Rows from block 9, named by matrix and row number. Each number is 200 + 30 x the weight over its row's rms, rounded and kept within 0 to 999. All counts start at 0. After the name is the row's rms in percent of the matrix's.
# fc1: squeeze-excite reduce (model.blocks.9.se.fc1.weight, 96x768), inputs 0-76
fc1.5,099,218,244,175,145,203,241,219,215,218,211,143,179,166,154,185,227,165,115,250,240,178,214,222,186,233,194,199,182,218,167,185,216,188,219,218,195,256,193,236,316,230,198,249,210,179,157,173,178,179,185,238,223,204,184,160,185,211,208,182,185,226,198,167,175,199,182,173,169,186,191,189,249,151,166,171,233,167
fc1.6,098,246,134,229,242,205,196,201,145,249,273,192,214,195,263,140,207,153,198,197,194,192,176,221,224,193,229,193,212,171,221,174,223,124,215,235,270,188,182,144,231,205,206,227,182,144,172,216,227,201,178,247,161,239,225,143,200,162,167,171,208,152,201,154,189,234,218,231,190,202,217,164,212,209,214,230,175,174
fc1.7,108,213,196,262,227,215,228,170,198,174,203,197,189,201,215,192,203,157,194,162,185,226,160,226,200,213,193,219,216,219,178,164,227,193,237,179,208,231,270,269,147,249,157,223,197,249,152,165,214,228,215,200,230,203,202,218,172,216,198,165,164,236,215,230,260,225,219,210,158,158,179,179,246,221,225,189,168,188
fc1.8,101,173,207,265,233,203,238,190,221,235,202,237,147,216,178,166,196,161,138,230,215,202,177,203,233,215,200,178,212,220,225,226,153,153,191,172,199,237,194,191,179,205,211,204,179,207,223,198,220,194,231,208,222,248,233,195,201,223,224,146,226,211,238,226,204,212,186,225,204,224,202,217,149,280,180,229,221,162
fc1.9,096,183,170,161,152,199,233,212,157,240,183,188,163,197,177,224,235,202,233,150,173,183,230,172,196,180,208,188,164,231,175,247,203,236,182,223,244,145,213,206,221,186,159,160,166,209,185,195,183,188,203,166,224,149,182,208,270,233,220,265,168,237,212,247,170,219,145,201,243,200,237,195,186,164,163,145,218,222
fc1.10,100,231,143,204,183,195,247,211,245,188,202,220,314,236,190,199,209,232,215,228,186,184,190,147,211,184,227,177,194,251,211,242,200,151,178,204,135,186,213,209,207,190,240,196,211,233,166,220,198,259,210,192,219,186,210,223,222,137,200,186,208,218,233,220,137,161,189,177,171,221,179,190,169,272,286,234,202,192
fc1.11,100,200,235,244,249,150,219,249,184,228,243,216,221,202,253,205,168,189,201,242,179,196,216,207,218,219,196,215,265,227,156,207,217,152,250,165,266,174,205,242,179,192,142,228,126,211,204,248,172,240,210,206,265,231,196,184,150,205,185,200,225,237,188,229,143,233,171,230,185,156,236,162,180,196,177,181,178,192
fc1.12,099,189,200,222,265,191,200,206,200,272,243,237,200,205,185,197,111,206,213,207,190,201,172,197,206,176,153,226,230,210,197,232,166,182,138,158,204,158,195,243,202,190,203,216,197,220,237,215,186,165,147,212,220,230,189,227,214,233,190,180,194,213,170,164,199,216,187,215,179,224,228,190,128,146,171,228,217,209
fc1.13,099,212,208,194,166,225,249,226,207,227,212,193,215,191,210,238,198,210,158,191,191,192,229,230,185,203,192,174,181,122,221,232,186,246,173,208,161,160,194,176,213,216,192,205,271,199,228,192,224,242,152,182,182,201,139,195,226,243,239,193,204,169,203,206,209,201,191,153,235,250,166,239,182,195,198,260,220,186
fc1.14,096,190,194,224,179,247,140,178,148,196,150,180,189,248,201,181,266,174,221,207,184,167,207,236,123,226,227,120,193,177,266,225,204,264,229,209,206,206,177,132,193,217,158,197,230,142,220,169,233,159,272,230,183,215,171,214,237,174,210,193,177,217,254,254,214,179,217,239,195,213,195,225,229,250,206,199,200,210
fc1.15,100,193,201,203,229,260,187,142,256,252,237,222,205,198,149,204,206,242,210,222,214,254,181,222,197,188,203,203,169,190,157,172,190,188,179,160,223,213,186,170,160,204,181,191,174,196,178,229,184,240,177,164,157,178,208,177,171,209,206,170,177,208,260,189,230,183,206,228,159,205,218,208,182,239,266,205,192,255
fc1.16,099,218,210,184,142,221,185,167,193,180,198,188,199,217,264,243,184,233,219,171,222,202,234,220,163,184,197,215,170,201,221,194,171,181,188,200,192,210,214,241,167,246,194,232,189,173,211,213,162,219,189,220,158,196,171,197,256,162,222,183,218,207,204,199,209,168,290,231,176,166,182,199,159,194,203,181,155,155
fc1.17,099,179,182,229,133,199,222,156,226,238,202,168,165,170,177,197,216,233,213,252,238,205,217,240,247,234,189,184,222,163,181,142,165,209,228,202,215,130,212,176,181,197,217,251,210,162,250,187,194,179,210,238,176,194,208,252,199,233,224,269,206,226,219,202,188,144,191,179,237,249,175,205,187,199,171,178,244,201
fc1.18,104,178,150,180,228,184,156,190,162,225,228,217,198,215,234,225,196,203,153,165,241,169,187,200,230,205,216,195,197,255,180,196,189,245,215,196,205,233,200,207,180,202,249,178,218,221,208,209,226,208,171,232,225,243,256,202,154,180,203,203,210,203,172,216,222,169,177,174,227,242,254,243,237,210,127,167,194,241
fc1.19,102,137,196,205,220,245,193,242,177,189,175,251,134,212,229,143,143,215,204,241,218,174,236,174,156,224,225,250,220,194,188,210,151,236,245,140,202,269,196,204,193,215,202,233,246,223,156,241,169,179,174,211,196,233,180,147,163,226,195,134,214,227,190,206,197,201,168,190,220,203,243,190,140,214,125,218,256,171
fc1.20,095,168,208,207,211,221,197,207,218,208,211,187,180,187,233,212,196,233,237,198,196,148,206,180,181,178,170,191,224,163,196,179,236,199,161,190,210,222,176,207,214,194,176,177,213,202,150,180,203,211,215,189,163,188,174,212,196,194,226,208,185,264,207,213,216,190,154,193,164,230,207,215,164,197,153,167,204,227
fc1.21,103,281,160,166,200,205,172,216,221,164,187,183,183,185,170,211,151,214,164,197,255,196,230,180,219,232,214,235,153,229,173,190,243,183,206,210,213,220,225,263,180,200,244,184,204,237,154,197,188,193,193,184,201,187,206,186,185,193,198,176,216,153,214,224,203,147,250,200,148,225,234,220,228,163,205,177,158,194
fc1.22,105,224,191,210,200,173,190,170,173,180,176,215,195,205,239,175,230,224,223,165,238,151,192,192,221,225,192,204,183,181,128,193,172,271,233,185,198,226,207,189,161,243,187,255,223,221,209,227,162,152,175,215,188,210,202,175,216,229,255,184,204,260,264,200,264,246,168,190,221,206,184,211,178,240,239,191,229,169
fc1.23,098,182,190,151,186,226,223,169,216,216,170,216,184,190,173,244,227,222,251,239,228,184,257,245,219,214,181,190,219,217,189,170,229,244,212,203,198,233,165,235,170,220,134,231,215,195,209,165,156,173,219,169,208,201,201,156,190,227,139,235,215,238,238,175,210,217,149,179,236,204,191,209,205,206,182,215,236,241
fc1.24,102,195,173,198,176,209,228,205,257,188,192,216,225,187,218,180,223,264,188,222,205,259,214,186,218,233,210,194,216,215,168,168,253,233,137,225,188,224,217,153,249,169,176,167,199,182,182,197,187,155,207,228,190,160,166,205,198,250,188,222,138,245,242,206,196,181,192,235,215,243,162,210,224,232,250,185,169,215
fc1.25,099,226,197,178,166,221,232,189,209,239,175,199,187,186,189,214,240,229,230,195,163,163,205,196,229,210,168,163,159,221,241,141,192,184,150,183,196,192,227,230,194,238,196,193,236,149,254,166,188,201,218,236,246,242,231,217,122,264,226,215,182,193,235,177,194,206,214,155,193,221,233,167,213,245,180,157,174,203
fc1.26,104,155,193,206,219,200,132,187,246,163,156,199,186,207,213,227,236,195,215,206,220,182,211,217,211,174,223,268,217,183,201,216,223,153,187,217,179,251,201,213,153,195,174,211,179,201,204,236,166,188,221,150,181,135,196,190,146,179,286,166,183,222,203,192,212,254,191,216,170,196,146,229,221,222,257,174,166,235
fc1.27,098,221,209,229,176,156,188,221,269,216,227,181,199,241,167,193,239,170,200,266,201,197,185,241,233,215,97,193,174,174,256,188,245,115,197,206,192,157,170,192,235,203,206,223,179,157,195,263,203,203,221,197,206,215,179,219,222,225,172,189,176,192,229,172,196,249,232,221,207,197,228,174,202,210,175,249,211,229
fc1.28,105,182,170,214,210,188,233,182,211,206,170,255,219,217,204,243,203,244,221,206,209,210,233,200,187,212,181,227,229,191,214,129,214,237,185,214,173,214,192,172,208,119,234,167,224,224,230,190,255,205,252,212,224,167,204,196,139,228,212,193,224,256,213,205,180,122,185,159,233,215,181,200,168,207,216,202,220,230
fc1.29,099,200,178,162,257,190,174,194,186,216,234,210,145,203,216,160,167,176,183,262,249,225,225,193,239,200,229,201,198,179,223,209,207,233,166,209,259,241,237,218,236,170,203,235,226,239,166,196,192,172,236,205,195,215,158,206,202,214,169,206,194,195,154,194,213,216,188,191,210,245,195,186,185,193,198,189,175,240
fc1.30,103,243,206,177,256,161,171,237,200,149,171,177,212,229,133,180,211,208,156,232,170,178,185,208,160,162,205,181,220,188,231,210,234,149,241,257,164,186,223,187,206,188,186,199,214,255,153,225,201,172,174,202,269,196,251,230,176,179,164,231,230,220,145,242,199,166,161,182,162,241,211,244,245,235,206,199,205,218
fc1.31,096,199,238,204,127,223,176,160,211,206,190,202,236,155,150,189,230,164,190,252,159,234,202,203,214,272,123,194,179,156,203,232,204,202,154,213,189,213,221,210,201,175,250,244,201,190,207,137,212,201,223,215,193,211,171,230,273,210,157,244,235,174,220,211,162,142,239,233,223,161,169,178,246,239,180,184,178,194
fc1.32,097,207,246,168,208,249,150,173,198,166,173,156,186,207,200,217,252,241,233,256,224,215,207,229,201,195,234,209,199,209,234,175,186,231,229,206,258,159,208,240,224,253,183,250,209,191,226,202,245,161,224,193,167,121,153,237,182,172,165,184,227,215,208,219,244,225,206,208,189,170,237,150,233,144,202,214,168,169
fc1.33,106,214,186,187,236,168,217,225,196,234,181,200,221,212,222,199,197,206,144,229,249,213,244,178,253,166,190,188,190,151,165,253,179,235,249,175,151,237,248,190,206,128,230,207,225,186,208,196,224,173,205,222,207,219,241,216,194,260,240,258,250,214,128,211,184,187,157,211,240,229,190,196,151,191,160,156,177,228
fc1.34,097,214,202,263,174,225,175,186,198,213,166,197,208,156,203,228,188,204,148,184,248,216,201,238,236,176,175,246,199,174,240,225,159,225,203,205,155,161,174,236,131,210,162,170,210,200,304,164,247,247,239,220,237,195,193,260,206,255,220,194,236,234,174,229,186,166,182,205,188,179,187,236,148,219,227,195,186,229
fc1.35,106,210,222,219,215,182,182,126,164,177,174,249,135,194,190,224,149,185,206,165,206,184,194,148,182,191,169,205,275,189,201,170,219,241,171,155,226,215,262,161,150,244,240,221,248,236,219,213,162,172,203,214,167,221,239,220,197,175,171,258,185,201,197,195,272,157,208,154,171,206,161,211,201,250,214,203,176,188
fc1.36,100,178,153,236,227,178,207,219,197,157,167,187,224,178,193,222,159,220,271,213,176,228,198,210,183,161,146,163,213,268,188,211,217,268,251,164,177,171,182,180,199,184,171,192,166,213,211,169,219,185,233,233,230,283,193,271,248,216,207,154,190,174,198,244,166,192,215,170,230,170,210,210,147,198,191,241,216,215
fc1.37,098,241,233,219,237,161,188,198,193,239,231,213,258,183,206,171,209,195,239,203,164,274,170,150,181,205,185,155,202,173,198,192,172,198,193,220,206,162,181,185,208,207,166,181,203,157,178,201,222,195,243,227,239,274,209,186,211,184,127,217,188,200,191,194,201,186,211,214,257,213,206,178,178,247,189,252,217,218
fc1.38,099,173,195,226,175,166,245,221,231,197,185,230,165,178,198,180,231,179,221,184,190,221,189,229,234,191,153,239,222,207,171,245,179,160,173,243,212,236,170,242,178,197,179,194,160,208,160,173,172,163,182,221,259,171,164,198,230,214,198,181,221,188,146,189,206,178,176,189,212,225,165,212,210,182,153,162,205,165
fc1.39,100,189,247,185,146,134,184,207,202,214,191,132,222,149,189,170,211,264,151,210,201,201,147,267,153,257,251,149,236,160,182,193,181,158,248,191,219,150,183,197,196,144,207,170,199,173,256,198,231,201,188,165,236,185,221,188,177,242,252,193,216,224,173,211,173,214,209,207,195,195,210,228,208,199,240,210,194,156
fc1.40,109,227,188,186,190,192,191,244,177,204,168,208,214,278,240,164,165,195,181,206,240,187,230,217,166,144,204,191,210,210,230,195,235,259,247,220,223,188,216,153,184,184,163,218,222,189,175,202,167,172,195,226,202,231,237,155,180,194,178,168,204,219,221,175,163,284,217,199,209,206,209,139,164,198,217,233,189,178
fc1.41,096,241,187,203,201,198,249,260,211,212,243,167,162,168,201,208,198,229,221,178,176,224,227,161,219,170,231,140,156,209,202,165,147,203,170,256,245,167,198,180,226,132,166,195,196,159,174,188,182,186,194,219,165,230,217,190,279,202,175,222,183,205,211,222,190,194,221,235,252,240,202,192,160,190,176,152,192,237
fc1.42,098,185,217,218,201,193,200,202,188,170,153,218,193,218,252,201,202,215,184,233,187,238,177,177,206,230,228,229,174,200,178,197,182,186,202,233,201,224,228,186,184,183,188,213,193,219,183,225,164,121,202,234,175,205,221,168,223,167,176,214,232,213,189,253,193,202,144,222,209,190,233,205,190,222,194,176,190,203
fc1.43,100,163,182,196,205,235,222,175,222,215,172,209,150,157,161,199,192,172,160,200,225,199,208,211,165,226,174,151,242,223,212,247,279,234,187,223,224,241,280,226,181,188,246,167,278,237,159,174,223,187,241,175,223,161,227,170,159,215,186,183,194,192,188,158,196,199,158,250,200,204,193,219,201,205,172,190,181,210
fc1.44,094,168,163,224,219,224,209,156,185,175,183,233,188,219,162,209,217,195,204,205,247,128,213,197,237,233,148,198,196,239,214,252,211,198,198,170,124,207,199,205,170,180,273,187,244,280,213,207,264,156,195,145,266,233,229,204,186,255,245,174,227,200,174,143,200,193,167,158,190,199,201,250,206,190,214,276,206,189
fc1.45,106,222,171,216,183,192,155,160,229,200,164,193,184,268,203,178,187,213,216,136,191,150,186,219,220,159,234,187,181,241,233,168,203,209,232,162,154,184,206,160,193,181,159,196,306,195,222,221,235,180,226,181,171,205,201,258,238,151,254,200,187,235,213,268,201,207,162,136,202,169,156,155,182,204,201,191,210,206
fc1.46,102,170,239,168,175,170,183,189,191,163,130,229,219,223,173,206,186,233,177,189,190,162,204,207,175,221,206,184,221,233,172,225,240,142,161,171,223,216,225,257,177,172,222,171,223,178,212,177,231,239,211,159,173,213,180,224,182,244,170,202,192,215,267,177,240,187,177,164,196,203,221,220,196,196,161,182,194,201
fc1.47,103,179,210,192,242,223,205,222,90,194,164,243,192,210,242,188,186,217,166,199,200,170,184,202,165,214,256,213,216,264,213,181,209,276,219,152,217,270,182,196,229,166,184,181,233,209,200,222,198,190,210,231,166,225,194,156,196,202,251,154,195,166,290,182,194,144,177,216,177,199,209,179,163,193,238,171,204,204
fc1.48,096,213,274,225,220,176,180,259,125,181,231,171,194,186,266,162,210,156,173,186,211,259,156,206,199,209,237,200,231,137,224,225,213,224,219,246,211,200,224,229,186,196,201,196,245,194,264,217,198,193,160,247,178,256,172,162,199,216,161,193,218,206,122,191,212,240,195,254,194,143,234,139,232,184,227,168,145,167
fc1.49,096,187,193,216,181,225,206,245,173,167,171,201,236,178,211,158,196,190,225,146,199,222,190,212,205,178,186,244,180,199,150,195,244,247,183,215,279,238,248,183,182,221,221,224,178,206,221,267,225,238,185,203,166,181,192,155,147,186,196,215,155,273,266,182,203,215,212,210,226,210,194,195,230,201,209,170,148,192
fc1.50,099,177,217,170,203,218,211,182,236,216,183,174,169,229,235,265,254,221,222,216,168,239,207,202,187,222,179,212,182,210,175,182,173,236,282,244,189,171,160,186,232,169,201,213,233,193,244,186,174,217,138,201,220,195,140,164,209,210,202,223,199,223,231,173,182,217,194,242,207,190,168,249,223,151,231,255,218,208
fc1.51,094,172,210,159,205,235,218,197,172,171,178,234,256,203,249,212,190,173,176,239,213,227,204,254,205,179,243,195,194,206,215,172,170,215,212,193,222,219,233,179,162,174,201,178,231,244,218,147,206,206,165,169,133,214,175,228,193,230,155,222,247,199,231,220,233,230,224,168,265,174,245,218,163,186,226,235,206,182
fc1.52,091,218,206,174,250,180,157,209,194,142,208,213,175,215,208,173,257,191,176,245,191,184,173,217,254,151,160,239,197,194,244,143,215,181,202,177,212,210,204,229,202,206,210,261,173,150,172,205,207,202,179,169,172,170,190,185,194,175,204,153,151,160,224,129,194,249,272,235,171,143,236,207,237,186,236,224,214,165
fc1.53,099,207,202,214,266,159,224,206,182,223,181,220,205,213,237,229,209,239,220,216,232,263,214,193,221,132,233,194,199,151,194,196,129,214,263,220,172,235,176,136,219,178,179,175,163,148,207,216,162,202,191,188,190,204,195,181,246,243,186,202,201,114,182,199,206,221,216,257,208,222,134,227,173,185,219,205,162,278
fc1.54,102,175,250,176,199,161,163,218,181,225,178,205,234,217,129,185,214,265,235,220,203,235,193,231,237,225,197,175,184,179,201,246,194,169,201,221,195,197,169,190,182,221,196,131,162,193,215,202,216,167,229,201,213,164,206,248,214,195,230,187,203,236,265,214,169,225,266,202,239,215,205,214,163,219,175,206,230,249
fc1.55,105,204,236,238,116,186,154,219,208,179,150,183,209,197,208,138,208,178,151,162,178,141,212,200,201,213,104,220,205,166,167,165,186,164,165,203,215,161,171,215,179,237,199,192,175,182,195,205,219,202,207,226,195,186,171,193,211,253,241,251,234,214,190,185,205,158,207,203,207,255,242,227,190,200,192,218,192,210
fc1.56,101,181,199,213,250,243,172,204,168,203,167,229,205,206,204,248,209,208,202,231,179,238,182,173,205,258,265,276,190,194,212,156,151,247,230,202,212,186,153,202,189,180,183,172,168,211,150,175,199,193,165,245,246,224,214,214,176,226,217,192,308,181,216,185,174,221,208,193,203,199,201,211,211,212,187,206,199,225
fc1.57,100,166,165,209,183,175,213,267,156,178,214,257,222,193,222,187,220,194,234,195,215,182,242,213,187,196,180,168,179,203,220,211,222,209,149,198,200,234,168,243,203,234,165,242,210,156,259,187,233,207,217,255,188,247,190,242,192,204,148,204,209,226,192,179,176,213,248,195,239,172,228,203,230,208,123,222,187,209
fc1.58,099,246,253,161,227,140,203,183,198,179,237,177,193,196,159,222,190,204,196,151,139,251,178,202,130,262,226,176,161,145,184,229,214,228,207,209,245,220,206,207,200,224,159,199,172,227,234,205,205,155,179,234,198,225,205,202,168,236,254,223,241,224,260,179,219,169,185,200,149,242,195,235,177,180,177,230,172,196
fc1.59,103,235,205,191,162,166,163,229,200,191,240,161,211,210,229,187,177,203,190,266,248,200,204,217,204,163,193,236,225,200,139,224,201,159,217,229,203,281,163,192,234,203,212,196,251,223,217,179,198,160,188,224,190,183,211,183,171,183,170,213,262,198,192,188,175,193,177,193,182,215,172,221,183,177,210,176,230,196
fc1.60,097,131,185,189,201,207,178,224,213,170,185,208,236,170,215,211,190,194,237,212,210,244,147,228,200,162,199,215,179,202,218,201,119,197,209,218,219,200,201,202,211,209,248,202,210,188,170,229,186,220,231,202,178,177,215,223,247,163,164,168,162,158,215,230,260,123,242,198,238,167,173,223,189,258,209,206,189,190
fc1.61,100,181,169,201,185,178,180,206,233,224,290,231,254,178,189,215,173,191,122,206,226,205,235,186,176,208,219,242,165,238,173,222,157,132,183,186,227,229,182,234,213,294,239,209,151,219,186,146,255,193,146,212,206,227,178,138,159,208,209,231,224,150,222,131,194,213,226,220,189,210,205,201,186,194,240,187,239,213
fc1.62,098,168,188,172,225,165,209,218,215,234,219,193,157,192,212,175,186,231,207,211,217,172,217,143,200,189,225,200,205,243,171,219,208,134,179,198,172,187,234,224,192,128,198,227,155,197,190,265,208,251,143,144,158,212,231,197,191,211,170,233,192,163,149,176,254,210,214,171,198,187,215,229,210,205,181,169,175,191
fc1.63,091,186,162,224,209,205,174,221,184,202,240,267,202,203,201,256,192,179,191,218,212,261,154,217,141,188,230,232,273,168,232,211,244,205,234,200,161,238,187,247,210,182,203,212,278,140,217,154,237,223,212,212,236,235,160,172,204,227,166,191,230,207,164,230,167,219,197,258,243,234,129,147,249,184,177,144,258,179
fc1.64,103,207,257,164,181,200,183,224,197,171,204,180,201,197,164,227,225,222,227,203,184,241,199,178,209,310,185,191,172,214,196,178,206,209,209,143,202,128,196,204,177,162,190,196,116,202,237,152,178,201,167,209,173,212,232,216,150,239,206,297,218,225,265,218,182,209,200,155,223,216,251,231,227,194,159,146,166,205
fc1.65,103,207,197,193,164,167,216,231,198,206,252,266,209,196,267,205,297,208,140,197,224,183,216,144,211,182,187,174,152,192,204,219,211,238,163,202,198,192,178,178,188,221,210,196,239,186,172,200,238,170,181,179,160,238,193,157,220,138,168,181,214,188,181,209,180,226,183,238,184,206,231,176,182,204,218,205,210,224
fc1.66,100,217,153,232,213,139,217,209,183,211,245,255,189,190,182,205,168,165,140,192,220,158,225,154,229,194,204,150,244,166,235,237,202,199,178,157,204,210,235,185,152,241,239,174,197,247,198,244,197,168,207,209,163,245,221,208,226,242,181,191,229,221,161,195,169,227,182,168,228,191,202,210,187,222,126,269,211,213
fc1.67,097,251,235,205,142,204,264,204,219,236,223,139,228,224,163,154,177,238,140,217,210,179,181,243,216,234,189,147,235,172,224,120,208,234,191,181,214,186,227,200,267,233,185,173,167,170,145,149,171,176,183,222,199,247,200,204,226,235,224,176,245,187,223,198,161,223,209,251,206,272,266,189,146,192,163,164,196,189
fc1.68,100,172,194,220,199,172,213,213,205,200,213,172,190,156,282,158,158,235,212,201,197,225,223,212,253,225,222,211,215,198,194,218,181,198,207,212,222,208,195,234,222,206,208,199,183,207,160,200,159,180,173,198,233,178,184,238,248,231,183,138,181,211,191,197,189,218,218,201,245,217,213,169,152,230,228,131,129,183
fc1.69,101,163,174,221,207,142,242,229,275,216,171,176,186,156,238,208,145,233,199,214,144,179,157,166,215,164,215,193,222,172,176,233,190,185,190,175,205,199,258,210,213,230,246,166,211,197,225,198,247,223,197,196,236,198,202,191,170,207,206,185,192,203,211,146,189,185,220,246,199,212,194,172,128,254,200,252,179,206
fc1.70,101,176,207,178,242,241,201,255,163,166,160,170,270,210,188,201,189,209,232,210,212,207,213,210,233,246,202,160,283,225,229,215,218,252,209,224,229,136,166,207,219,165,187,207,182,225,217,171,227,190,214,177,223,265,215,207,209,224,235,232,183,212,262,200,151,182,170,207,222,205,257,226,270,207,265,191,183,217
fc1.71,098,243,175,221,207,224,219,254,200,191,218,228,176,184,237,173,196,190,206,201,205,200,189,209,208,198,184,197,161,214,156,249,224,198,208,184,208,270,182,264,202,171,177,213,208,161,146,171,175,187,224,231,203,233,203,191,156,207,210,166,146,181,188,197,212,234,254,195,179,190,185,201,215,203,198,143,175,197
fc1.72,103,147,199,237,203,228,196,170,200,174,184,200,192,187,188,150,164,213,126,230,194,178,182,202,191,236,225,212,218,241,270,200,168,249,186,146,228,180,237,221,163,187,181,233,189,186,213,172,210,162,191,201,144,187,184,241,207,170,233,225,161,225,191,189,203,208,191,242,199,229,230,208,204,222,169,250,189,171
fc1.73,095,210,200,186,214,185,188,174,216,203,244,199,198,162,194,270,233,218,232,218,222,218,203,184,166,239,168,156,184,171,188,190,254,207,149,158,214,181,209,219,181,181,171,219,158,177,237,154,141,210,213,209,117,216,207,200,226,177,238,171,234,205,164,226,196,226,215,223,218,138,250,166,233,184,203,227,228,230
fc1.74,092,168,167,200,186,237,171,237,173,169,173,206,179,177,156,198,149,195,206,192,251,189,208,205,182,182,173,227,217,191,176,196,172,182,194,208,229,199,241,240,227,199,229,199,173,212,183,221,191,182,232,208,180,170,190,192,185,211,204,180,170,246,208,185,256,128,194,189,190,214,147,188,220,159,180,161,200,196
fc1.75,100,174,154,190,229,195,160,193,190,179,192,247,166,206,210,239,216,173,163,208,221,178,176,188,186,162,172,197,196,249,236,177,197,209,217,197,201,224,147,155,175,230,178,250,218,238,151,192,202,170,149,210,210,230,231,183,175,188,233,209,218,154,236,236,249,226,170,158,207,198,209,211,215,236,239,201,208,218
fc1.76,098,180,203,206,192,219,201,260,231,175,206,142,198,220,218,190,250,209,257,218,181,167,206,213,165,272,211,203,163,200,182,170,169,217,173,206,234,195,191,262,254,189,191,225,146,139,128,183,237,188,261,158,145,146,194,184,246,129,179,147,164,236,239,239,200,189,222,257,214,173,263,193,230,191,206,149,181,239
fc1.77,097,204,222,201,179,183,262,201,258,182,188,188,239,182,201,191,204,235,205,254,179,216,210,221,132,169,208,208,245,168,211,208,194,245,243,188,178,261,252,224,166,248,221,167,250,189,177,235,228,205,210,199,228,187,167,183,196,208,213,211,152,218,208,194,200,173,205,202,234,204,195,201,181,187,197,233,176,244
fc1.78,102,186,263,214,206,242,256,184,195,216,217,202,196,157,184,160,189,165,234,233,189,210,198,199,207,298,198,176,229,161,196,181,185,220,167,187,181,219,236,256,186,206,223,204,182,182,252,245,168,229,193,225,198,216,215,242,211,220,181,201,209,234,136,220,159,224,196,180,169,217,211,194,162,179,167,139,174,154
fc1.79,104,227,194,251,246,217,194,209,174,172,211,214,158,206,214,260,162,193,226,204,201,186,210,190,238,162,231,218,191,196,195,172,168,168,176,184,189,247,186,183,212,170,220,205,200,213,170,157,188,218,210,187,143,181,216,196,141,193,198,174,171,165,194,202,268,148,193,173,165,155,186,192,195,219,237,243,227,219
fc1.80,100,194,182,200,178,195,203,193,240,229,246,201,216,242,166,176,176,214,245,221,198,226,183,217,208,164,189,194,268,247,210,159,238,228,247,216,239,201,191,198,229,237,180,165,156,247,145,199,185,169,160,164,185,243,191,181,188,218,174,210,173,164,252,176,131,255,230,173,202,215,246,227,231,181,164,195,217,174
fc1.81,097,265,170,182,238,176,182,197,149,235,237,228,209,207,251,228,192,193,175,192,262,159,214,177,233,157,199,148,200,191,195,198,155,173,192,224,176,179,164,257,163,132,158,197,220,231,220,195,197,186,192,176,248,213,226,170,201,173,197,230,210,159,152,189,199,260,144,180,222,170,189,174,165,132,187,191,228,192
fc1.82,102,211,203,233,187,172,203,181,171,179,168,208,227,221,230,205,285,189,207,158,157,235,176,238,156,251,183,154,188,179,178,202,214,220,236,223,228,239,175,212,198,217,149,208,173,198,245,209,182,167,287,219,232,179,157,218,238,177,221,221,197,272,195,199,210,182,167,250,248,176,198,209,234,247,219,174,199,193
fc1.83,100,216,210,204,259,228,193,196,194,159,201,194,149,198,216,221,226,144,180,160,181,245,198,232,177,175,194,198,226,185,200,222,171,219,238,204,188,254,214,195,169,212,166,218,201,191,171,183,180,244,231,150,184,217,165,176,168,201,186,202,185,218,171,203,253,223,237,225,117,205,177,196,206,227,190,225,190,196
fc1.84,097,247,186,219,202,214,243,151,148,226,225,197,186,260,229,205,173,199,253,172,251,155,202,170,197,147,196,169,204,197,147,170,239,204,212,250,241,150,246,181,226,160,207,211,157,169,214,174,186,147,184,172,219,204,231,170,203,214,203,233,188,203,213,148,222,180,191,197,195,197,244,204,203,154,220,268,227,224
fc1.85,100,175,196,189,174,217,191,190,209,197,151,213,204,147,178,214,211,174,210,213,212,220,163,211,166,275,223,172,242,202,176,194,220,195,184,241,229,180,178,226,225,198,195,187,127,161,185,222,184,163,225,208,237,216,231,222,190,217,196,164,236,192,184,223,165,194,217,163,196,270,130,252,190,229,206,158,192,181
fc1.86,100,265,213,172,217,203,140,215,176,192,167,195,183,174,169,160,179,165,176,197,194,225,183,177,195,212,176,190,187,167,168,209,290,167,217,241,229,173,236,174,119,244,188,175,165,226,223,152,203,228,214,209,212,165,257,231,202,173,218,221,240,163,199,225,233,157,209,251,154,151,204,231,184,244,222,219,217,224
fc1.87,104,209,188,229,197,196,213,187,204,192,185,223,178,187,194,223,190,221,233,195,177,216,220,191,221,181,209,171,193,286,130,201,177,179,221,185,178,209,149,174,203,262,168,222,220,236,188,228,160,202,203,174,174,182,225,191,231,194,193,158,176,201,213,248,203,195,175,192,188,236,180,207,211,252,168,261,216,221
fc1.88,100,198,184,218,231,202,203,234,162,243,242,233,199,190,247,220,228,158,180,189,202,160,262,192,241,118,146,197,192,196,228,202,172,203,195,188,142,203,170,155,186,244,216,206,197,164,214,189,229,207,225,257,204,218,184,205,193,194,179,184,201,238,207,172,197,215,204,213,200,216,212,186,151,146,211,184,162,204
fc1.89,099,244,175,158,200,211,182,263,189,220,190,184,244,119,181,189,170,189,189,227,246,150,204,201,192,250,147,180,205,164,138,217,220,180,164,163,168,184,186,213,231,208,243,189,223,218,202,281,264,240,206,248,247,206,207,164,200,216,174,184,184,242,190,164,184,175,215,263,222,242,194,202,214,175,177,208,189,214
fc1.90,100,202,239,210,236,205,220,196,197,173,229,177,249,157,217,214,236,180,220,208,198,199,147,197,194,244,238,179,139,184,203,188,222,207,190,206,188,169,203,218,232,214,194,273,229,172,245,208,201,244,190,251,152,204,209,188,134,187,172,197,220,230,151,206,215,177,183,216,177,169,201,176,169,176,202,147,146,175
fc1.91,102,242,203,195,192,175,231,234,169,250,175,251,192,224,226,195,129,202,168,216,175,189,193,210,217,195,222,177,201,199,207,142,147,226,234,204,160,173,160,150,206,207,185,168,218,219,205,210,202,226,192,205,232,260,207,224,199,252,192,190,196,143,230,162,149,194,257,234,190,218,139,198,151,222,255,203,182,150
fc1.92,097,232,264,174,200,243,205,154,156,230,197,198,213,263,177,209,207,190,230,195,199,165,211,242,137,220,197,192,205,180,253,183,191,218,202,196,184,154,233,165,246,157,144,219,233,203,258,172,178,180,168,184,228,222,193,191,200,216,229,171,181,185,201,202,233,225,188,201,223,161,222,163,194,163,243,205,228,180
fc1.93,106,219,217,146,175,200,243,162,218,164,220,172,177,236,181,213,225,215,242,167,154,156,184,185,247,225,207,194,147,215,174,194,220,277,198,165,207,234,205,148,207,201,207,170,250,246,200,245,214,199,173,152,180,153,256,222,187,219,238,239,164,188,188,196,197,181,162,175,187,177,179,195,237,198,179,211,214,217